Rows from block 3 of a small image classifier, named by matrix and row number. Rows with one number belong to one neuron. Each number is 128 + 32 x the weight over its row's rms, rounded and kept within 0 to 255. All counts start at 0. Numbers have three digits each.
After each neuron's rows are labels from the 100 images, of 14976, where the neuron reaches its largest size: "top examples" is what is common among them; "colour at peak" is the nearest of a few named colours to the mean colour under the peak. Only what is clearly more common there than usual is listed. The data: retinal OCT scans (Kermany 2017).
# u: gMLP up (value half) (model.blocks.3.mixer.u.weight, 512x256), inputs 172-214
# v: gMLP up (gate half) (model.blocks.3.mixer.v.weight, 512x256), inputs 172-214
# out: gMLP down (model.blocks.3.mixer.out.weight, 256x512, transposed), outputs 172-214

u.363:088109094140058153142090162133140107059178106156127131071123146146114138172107127063133153098155083105101118147122125113158106136
v.363:186139111164164140105076163089131096091137077131222143088105131172153122138107145150135173085134108144091115112189106119114099122
out.363:147152092130136215079155096134148120129090126088103097198188065089159177133171082133091133156113134186133136168103137110115132089
top examples: finding: diabetic macular edema
colour at peak: grey

u.233:106107127115145099156100079130103152110127093153109089111133172155086118136136157057139145127095118094184130097112137091156137123
v.233:118150094135110090123127160085169099160143162140110131127096107133154111115061119175079087154120121108134184119140167105131108173
out.233:067134109101092089185130127145209164123125160119136119084088163115160110173163118101160147103127125071082179123151112121166138144
top examples: finding: diabetic macular edema
colour at peak: grey

u.289:155135072121162150116124095082172102168139088161109136152183125126145158111143129122146086151091082157134134157156146091120158092
v.289:113143092146159093158153098086144103115082132105178131122124108092184149155120078147138170150117156129124150106154085179148129172
out.289:144168120149098156154126138188128083093145172096118119164164126130140112128114089102126126079152183124134120095164094181141130115
top examples: finding: choroidal neovascularization
colour at peak: grey

u.0:111115172056196131137141095165092112160139143099118178148155123099165101103133132161196187138124105148092097188127127167111113077
v.0:067113054155149125150152090088153100113098131103194132118112118139119166183105112109137164142108112126160155120169112106162148144
out.0:113158215065144149136179192102096090124109115102178120076123154149100164181086119097135172107105100139094142182093129106093149160
top examples: finding: drusen
colour at peak: grey

u.211:123086202133147107182064149152147145129162141165126122146114137177095044111086079111110160089193152131119177114139103145084122169
v.211:116128067178193121167068136151116135128155150147232134129090105147094167139163134155119179066129118106141107144124206109148106143
out.211:115111089085119067117159073148113090138145127161109084093162179131166140160125137078154113115120155095034155145178065132157080123
top examples: finding: normal
colour at peak: grey

u.121:061163087098140154102121136130119088120195120228134108112170131143192086141131096130121120165152074108069085145115129141096175092
v.121:138123161128149130202104112086145123092107139130190121090144106099169116127140087106139116051194174177137176105158146133073152170
out.121:154097171115101108148103120125164190148120153101079164162133105111152115069182107156133080096124176137169126175131133123137112115
top examples: finding: diabetic macular edema
colour at peak: grey

u.6:143143131108180134168104150164101125138126116150169151093087125067090125148093146125141171028104112118117115122132143101153176120
v.6:103167080158166098121126094125136082092112158126182145142128121201116152185101094096098150121128183110186179098175126124139099134
out.6:134167167105090034168118149122148209096176080145081230072107123136105094099059176097130074110140214136157098074068113100131111163
top examples: finding: normal
colour at peak: grey

u.108:130121152110115139136109090140142124162118114163182093129165070141157129134115105174098182101183160153091138163180123112083110149
v.108:106101128146145136171113124138116079101125073165185125093184134167187110124104104136132172094157144145112128083184109153131135107
out.108:130135107134109091126151072128163159094109181134135154087098165093058139141190142109165146154149125123182157162095185088131094197
top examples: finding: normal
colour at peak: grey

u.257:108127174148132083125120181138102126144149179104123181176082116165087154122096126142080137168135083176154095090062145143107166124
v.257:135102113177154131088136115094145129127106136137164109112083082132111175178066123141121163145106137135158135073156125134149173176
out.257:151116141114145191089174145122110083096107112068133089124221095123194179163130130124127127148149121195178098196115114120153080106
top examples: finding: drusen
colour at peak: grey

u.194:158078139127185113136031090080163131094110087200135121112166072198130121086141115137153102102115160150161182078160100109115134101
v.194:160172145103112169153153123143120106110093157110162132118156141112098174100133122089175102131124181198174129145146111155107126144
out.194:131126156116091173106110101189093119123156121116106134129169087062093132148112100081145133142179185126133136118110172166082145143
top examples: finding: choroidal neovascularization
colour at peak: grey

u.172:116146158104104137176149163180096126102140173164195105072114171157181116147180109114120126107137111104081116215112123056152093168
v.172:107112137122106148113080123124093180151177159130086121220102159116128076117155164157114110133136107119060052100117106108118145080
out.172:091149189078127116140126183091118153135175146079105144113145158182191077111161090129160112094128156110152110110120133106126123152
top examples: finding: drusen
colour at peak: grey

u.212:160159175101077151115130140135091171127123108126133076127128101120203039128087124124101113131148139083060104079124105152054135139
v.212:116133077157105157096095102093139108123094139130130104113107115128183153102131155115135120099161091120139150040174162179166172137
out.212:148081115181101172102148135100157101078130111074129097088171123097102139158099142141132101161180121168126077097129154133096173176
top examples: finding: diabetic macular edema
colour at peak: grey

u.463:160058190177195127151052148087132122097139085152139134106085133191137041094111156115130151116118108147137169127104135136120129144
v.463:109112108170089194150093199125128199137135118147112068120117175144097133144164169200174097133114053105139101119144057122156122113
out.463:111092125167088074136068143110194126120177148131102187137128126150133092117137143142142140136150125107201123103152139165178094103
top examples: finding: drusen
colour at peak: grey

u.476:142093187129087157138042165112200153156156140157113107120109133132116105187114086104064095050150141102100165095151121093160144133
v.476:104120113131113133176104135165149104122140076156210127118138126165120137176107095090111181076156110117141112109167104097148133151
out.476:145156098149200172161165070122120162125088103106152133158149101091113164092154144145184184149032117169204125149104097128121136106
top examples: finding: drusen
colour at peak: grey

u.303:115131148176122120178086096160178144132148130145167077136123110169142113189130104140103198086148182117106167127180097194078078137
v.303:111131144195140186162096110145101152107159133165183077108151127079126108131138127131120167070168165144124139117205127184066186082
out.303:121166132137143147104171141124125064106124145107108088096154146083094171150108142087144132115130122133123154128119149157114153157
top examples: finding: normal
colour at peak: grey

u.116:074130107087111124109083071111146101154192118180116128121144103105128125120076076062142150070164145070139173117207108135128122128
v.116:111104125136119129148072082106112113119154083185135088104131088097152105111088113081123138074153142097104188099198077126105179195
out.116:093138207068149068113144137154095184135162169108056138098079108151150079085183111074146103114151167103088150153084113093129103192
top examples: finding: diabetic macular edema
colour at peak: grey

u.18:075152136094090126118130096157127170137146085166123141089095159110095110114109177126159149097136143116127105165101158070125100148
v.18:088142172103096132103128174124112148117177129149122191093103163131111039157097114118123168156111079099058120197093177101092120170
out.18:163143151150130166124165119107149109122055113133147124135116123091076167171117121158083151151107102167130105158084172094081159111
top examples: finding: normal
colour at peak: grey

u.299:118091113116191137142094157153148039182119143132149135109127146179118123158100117180177134093146113160170195160154156149169042124
v.299:076150065106114141191171128153127132121065160107135178158138150126090173128118110090151143122100136140172158148175133092191156100
out.299:180139134127070154104164156095076151129087108123118110140120116083163114081088164159132083128097039112068057132121097095107132138
top examples: finding: drusen
colour at peak: grey

u.175:159083161172128110129054127086199106112146108187132122150150094152147147169033121132108137097192130156150124112144128120105059141
v.175:113121106188142148149122154148138093125175082127208147113158119148092094205067101121121182106180153145132130132185120148094121129
out.175:117126130135117144112159109116150174075094161070113067165110098173174101113118143092100117145171168151139104092126103093147134101
top examples: finding: choroidal neovascularization
colour at peak: grey

u.246:100115098163174166119080129185105132101176092130119082158150122215110090116174152177118138133133126140130131191185118107187093069
v.246:165115175138144192108036126144137175125145087149137072141145090188166068123163115180090101122115168147131128096164093142126109100
out.246:151170160114094130096141156112113142098132126058125074105110127073108149162131105103111095124138150139140091065085175094105115183
top examples: finding: drusen
colour at peak: grey

u.56:092090140129210184153116108160113089122147118156174175186151131195092070132033133137127228165121095143159163166134120139121120117
v.56:120116097187101189095085133094169113132121124131180076100133132082143145188111100145083216132158107115136141066148164218103158107
out.56:158133182113181171076114100124132155115089095094105153148141080133177101122149123105117111126139137145140155141139119155114135132
top examples: finding: choroidal neovascularization
colour at peak: grey

u.153:137123113138162137112148139158076142070131161181080134126091136136101151088146190140165100157077131109149115141106162064119175082
v.153:092136146131141145144073161182133183109103152117105156186112096159082134120122119158136166107149153144167172146113156099107175120
out.153:131147154124075118096134151076133145197136097093111062131111145136212130097140124141143137126134113117058118144136092136132071116
top examples: finding: diabetic macular edema
colour at peak: grey

u.335:101165178070119085111145140099127100147148174173120112122133114135170157084112088102076083151164134119136133093102143154102169164
v.335:097112097161161081121118131056164098153113158090157122113087119140129168143111103174134114156101116105169154119151135121176096128
out.335:162141097163116112166154112114166118096055100138144080144175119100131180156140162133156157100144144158093146183191072095154152060
top examples: finding: normal
colour at peak: grey

u.3:141132086110099189157113122137113123094127157122127087147187159110159148107131141124170094093191122106113131134197114112141083071
v.3:098094081177140132158142073121108089070122139131161122130132061138115164164093105130105194159118112160116209173226079101133174134
out.3:124109156099102073145125151105110071126168117097120139108158175100103133192134123136164079091104144085150104077153104108141098162
top examples: finding: drusen
colour at peak: grey

u.274:127147090164093157142081180141156165146156156121096119144150158146123150168112126138079072045210103114111111122198134113163165093
v.274:143153076091104167213106128139128140128077152115190143099126156165160174142129167090163184064171192133118122075120103162122155095
out.274:163062105135129134120105108079123136178094116148118150152150116095150182113178149143132104179030119139169132159140082163120109046
top examples: finding: choroidal neovascularization; finding: drusen
colour at peak: grey

u.465:118062089185135137117049132073161186170133151168109133174059133120117121128156159162132170165093086121138147138131129153141158075
v.465:112069178135092098111069180095130177183155120169150133117079128146152101134104112149106137111116051109089111115087152112119169143
out.465:129096131194153129129129151075144031113117147132176076129116145152110161190138108139083209141129057149108158158133141126133164132
top examples: finding: normal
colour at peak: grey

u.362:143098144140097147139060135100199129214186101195113141136166129106129098130094100143093111091198150105080130099201125160096149113
v.362:134137116142106174138095161112164107110141111179222097090140113172196109128119091130106180065169113135106163135168153160107112126
out.362:078124086106156139116159047202097155098108109064150159122146088137167108139081134103126147196075174143159108126108150097153097144
top examples: finding: drusen
colour at peak: grey