config.toml
model = "image classifier"
dataset = "retinal OCT scans (Kermany 2017)"
train_examples = 98430
image_size = 32
crop_scale_min = 0.5
horizontal_flip = true
color_jitter = 0.1
targets = ["finding"]
num_classes = 4
arch = "gmlp"
norm = "layernorm"
mlp_ratio = 4
drop_path = 0.1
patch_size = [4, 4]
conv_stem = false
layers = 6
width = 256
label_smoothing = 0.1
loss = "binary_cross_entropy"
residual_init = "scaled_by_depth"
optimizer = "adamw"
lr = 0.00086
beta1 = 0.9
beta2 = 0.999
eps = 1e-08
grad_clip = 5.0
steps = 36800
batch_size = 128
epochs = 47.9
lr_schedule = "linear"
final_lr_fraction = 0.1
warmup_steps = 1840
weight_decay = 0.2
Rows from block 3 of a small image classifier, named by matrix and row number. Rows with one number belong to one neuron. Each number is 500 + 25 x the weight over its row's rms, rounded and kept within 0 to 999. All counts start at 0. Numbers have three digits each.
After each neuron's rows are labels from the 100 images, of 14976, where the neuron reaches its largest size: "patch colour" is the nearest of a few named colours to the mean colour under the peak. Only what is clearly more common there than usual is listed. The data: retinal OCT scans (Kermany 2017). In brackets: how many of the 100.
# u: gMLP up (value half) (model.blocks.3.mixer.u.weight, 512x256), inputs 43-85
# v: gMLP up (gate half) (model.blocks.3.mixer.v.weight, 512x256), inputs 43-85
# out: gMLP down (model.blocks.3.mixer.out.weight, 256x512, transposed), outputs 43-85

u.262:532495497467488446492455515535494481468489457469511455510493484532461488476492507526480482580537480492508447514518500533507537513
v.262:468551572510469486491446487496519492508474518498468451525482499498506478478503508554477473554500469492533496495513506531513521501
out.262:447504532542536465511522496524482495494489490496520462509523539542522516517492485505492496487476501476466499497503527505492479534
patch colour: grey (91)

u.442:466497502477526514490482542527507493520497518466533485517537460558512475496483553535457507522510457506524498526541494546501503506
v.442:470529473474497512504497492474477489521528499516472456493491470512501499473509511476487485492508473513513537524467497514503496528
out.442:481496496509519451483457479503479505497477518492485477531513512526526524517487504514515488510520530519457483474488497515562548513
patch colour: grey (67)

u.41:518547492493497544512504521523494458530493496452471532499558521543470468470532495494464499472523448514518509523496452521493525501
v.41:458530505456502503520478507499470469514501517488474478508508507488482463499511486501454495508467475497542510528457491518538526528
out.41:506465483551483474485487469507507524460518439526511473480482466488519513547489503502493477494489518505420528471476508517485521505
patch colour: white (100)

u.44:509513533509478511467458526498474473475505515471510507509499457518497451484488518550449495530512461484498481504503481524496513494
v.44:505454489544502490497467511521506498480458495479544481455511470502479502525502485513463484547481536458491507483485486491457437477
out.44:519543499529538501512501500544535485483503502461499459474487516533497491486463482506453506486515470457551488493516525499457492500
patch colour: white (47)

u.447:522546493497498516514481538521451471517488498479515515525541501519470479503512486524485475491527494532490505500512458536503537498
v.447:478524494531467489492477470500485478495505486506501483500526427515471492478529511534467475513534486516509534516512463524477493524
out.447:504451476529515520500510488507505504500526462510517464481522472488495522563503511450490492471493507491438532536468542513463480537
patch colour: white (95)

u.232:521489528509472522502515500517497464509514515502494500489521493481508486518454467497477484525534513521465473561498496512511499480
v.232:474519544493515467440559469502483504506481533467467500503484471494480518522551506466489485459511516497520517487481514476525456537
out.232:472511454530474510535497492469504459466477500523474490511527530496532506463497474535510499517460506468493482511534473544490533455
patch colour: white (67)

u.443:512509499464501491508510525514502491484512471484476467511524498532530483479487526484488489562510455514520495527509512518523501507
v.443:495481501511478515508503506505497478505520516480498488490518442523479488482507517493469474527513455487525528508462486497504490524
out.443:468478488518522497479508464495499509506533521515510497539482491507537542527533508523525523484498532521484508501458469525519520534
patch colour: grey (93)

u.455:546484448505491524505456514512502484484478478470517483490500512525487481530465435465467538500495464489536490512467509474518569520
v.455:540543496514502501499460471528530497478509519513482539561502520498508464475529509505503501506484511476509524472519466491541482470
out.455:477500524494471471495528500529515512530507513529446505526536460486493535521482539498534458539492492502514508504500508540537506482
patch colour: grey (69)

u.36:488502485516469527511500525550515509570505497423505516475549461529496505518477519503450501456502497497536500508494503503473478503
v.36:482540506480514467486520468498489470483495517476462526528473500514473472522514477502500517504524476554496549525511516471539506515
out.36:503462496504467498468508494480513490502504480542485509505482464497498503502514504524531560554485528523444474541526423479513461465
patch colour: grey (78)

u.497:476491507490501494510457510511522467487488524507498489541515481551511466475487520497466497565514449506515502537518498539526521477
v.497:468540547498469493488497484464507480503472519508485428518462492504504481485525500507494482527526467512523505508497518505523521515
out.497:461505504526517504458498488505440489498513493506510440517478483500489501552526519505511488492524511535459536499435495521535499557
patch colour: grey (77)

u.473:463486479482537485497487481494541515505417499505474453515453523540495491467493504461527529520506490503497528501495535484541517489
v.473:534482440463505469506524491528459525481461466463493490476493504508500537495495504488517477519508523499504515473463508497530475520
out.473:466523524527517543469488516441519468483502516499550453459454512492467493502533480514480505461502479484517504471476513470484500528
patch colour: grey (56)

u.211:469495513479524460478513470488466494523484534494476497502487478524465528509529512479489521482485503531527523525488493483498471498
v.211:490521520472509504509486533501502514474460486511476513515489495514539514474572522517520477556546511504449544486522513500516479490
out.211:552483479492484508548485509539523477498537488510485546506542497469489499523486509493505475506506500492547512502493483520491503499
patch colour: grey (68)

u.328:466519520500501494514484516512514496512473498465518490510515482556514444489507516524478516517507476518540498520522492539505519503
v.328:482489487454494511487502501474503447509519520495514463501486449500488506526527502519464481502492479521535528540487465497538493541
out.328:494509501499512479471455469508447508496510504513512485541468440473528479542554518479528477509536506538476517478452506518541524540
patch colour: grey (91)

u.372:509529483496486503525462506493423477508511516508498526513499501522517486501514499508481491515528474551464524505502479515528547473
v.372:500506516503470514476490481486470484525524500504499471486527484508501508514504504526458484495502482510516526519470469503500514534
out.372:518455455503513500507522485516498453493533461507549496496505454493494505550510495474481492473479482507470530553472494493470481559
patch colour: white (27)

u.508:469524530513491472532514474488534480508514467511462497519496508470523487473541505503503499544527496514525516537522527497531502503
v.508:498516509483503498516467495487494499541528496489499471487530514512500489522500509503497484493506527497542527505500516505505487497
out.508:471516496531537492529476525532552510526471492547466507536508500512533537486516542481545504512483511481512509488511469526518485462
patch colour: grey (71)

u.503:512499491542533516522526504484454488512510488506509526473506493513500470508527509518516502487516478576466544504480493501482546502
v.503:468504482489484511504505522534499478528517530489505491513504448507482490533490493527486479520526476515502545516492489490529498528
out.503:482455474504505502488570516521516475515500466500477471529557462514480533500492508493497513512493524494483489526517453530488488491
patch colour: white (51)

u.240:492521479506525531513508517494453477490483483504510512509513513522480439492510502496498523502494470537493535522469477516496544500
v.240:446499491487471508504530477481475466504517507486499467485472451505487493500517487503475480501512489511516531548450506480513507527
out.240:465457487512513508490548541496466456508520477514503480496525464494489528518497510517484527485494558514477510531504437501481451482
patch colour: white (62)

u.315:521486473446501493502445501492478502505502486505498522474511489519542533467495488492474482552516504484486543503507484503537500493
v.315:491506492512512525526488529528505489525528509525486514502542493491470473512458524471512502486483444496503532517502510493493517463
out.315:456550522529519484503513504468426506514505515501505510493501486487475538519529506505488489456517479515496549478492484468512461520
patch colour: grey (83)

u.395:523543470506496496503498481505484479486488478494460511506515481500454460455497502487507539507558460533515508558507504505524535489
v.395:480497514475467482504545470487498478497489505495482478507465469503502487469511493506497454523506490505521540518468521509533512531
out.395:522503485443504474463473502501493499513502472513492476503465485483535506521484519528488513499511530493479504481484495492523482516
patch colour: grey (52)

u.236:467509494496508525525513540521494488519507516515523457510519506507473483514486514521503483494523464540499507520509477542498519502
v.236:458525532450500506488446527500493470517457556483512480513503496532462475481482493514471502502521460510541483540510492487553498499
out.236:532471451486495517526548524535523487521529443477496500472556496499464482509455506480493509482499542485491475512537491502458480461
patch colour: white (69)

u.409:445511521497553491526476566515486492530469521508511484503524529481494518526512528493520481507499536500484516497527516504519489487
v.409:475505516520490427513534465512506527479477523511481511516505505505468522455497528445532477503526482482520516473488543485505514504
out.409:521480482468508530523482490521514490501514538525520532531529483459516493531490499477509496514458442504505522544513530509490528518
patch colour: grey (94)

u.363:493516523525500503499479528490488485498526497522518451536525501501481498494509541520517481528527466488506490515510497555467508493
v.363:503515549538528482509474537524491506510494485504488493496505514506497500496475513532470451517468510486504554480519511501534524512
out.363:505485500483496481473490476496501477476509474474535489492491486529507491511490476508471544495506519522495487557486470501499502533
patch colour: grey (67)

u.283:518536503500503522505511537522472497533491513487508490509515504509479487491486521549515482483519463543481521518501474544497512506
v.283:458548499487495501510454501528510458493466545474484493528499458506466465472494493517468515510519464502547499553521508497525517477
out.283:540515460491503546527488526534537497495483491480508494455521499490480483480444519511497500504500498454491468467541484510454477456
patch colour: white (58)

u.444:485540482531497528500491522516455485501503521508487501527565476499476473495477517537490488509517474501487510506521465539499510488
v.444:479508461455457500493478483509463449524530505477512497515507469492498508498487503547486478510529497517509494516499446522543520487
out.444:529504472519530547508514528502497471517510514482524508468519500501468505541463518475474515453500469487486511536525502507474470519
patch colour: white (80)

u.319:491529487507507503501500519530440487491484529501496513533557470506457482511463504533488487505537481520485501506505487533529520496
v.319:452511486518477498494515467482471475473517511488518487524547443520478456509535519523487486491529491512540523520503488519484467543
out.319:526473466521533544507502506529528494523493506472507471497520497517456505520476512483485493472500486480484491526505541521460483524
patch colour: white (62)

u.95:509479522511486465531509488512526543528474484502472551483499529525520546440481510486540478482525519473478512460478560470490498477
v.95:534490474485535516493464485503481514511501464512489507491506513481502512535477494492438501543495498530480525562482497559530492544
out.95:491539489573499485478475469491512527492490474501472475491481503514507476488496491502476510500489509473455488490514483506496502481
patch colour: grey (94)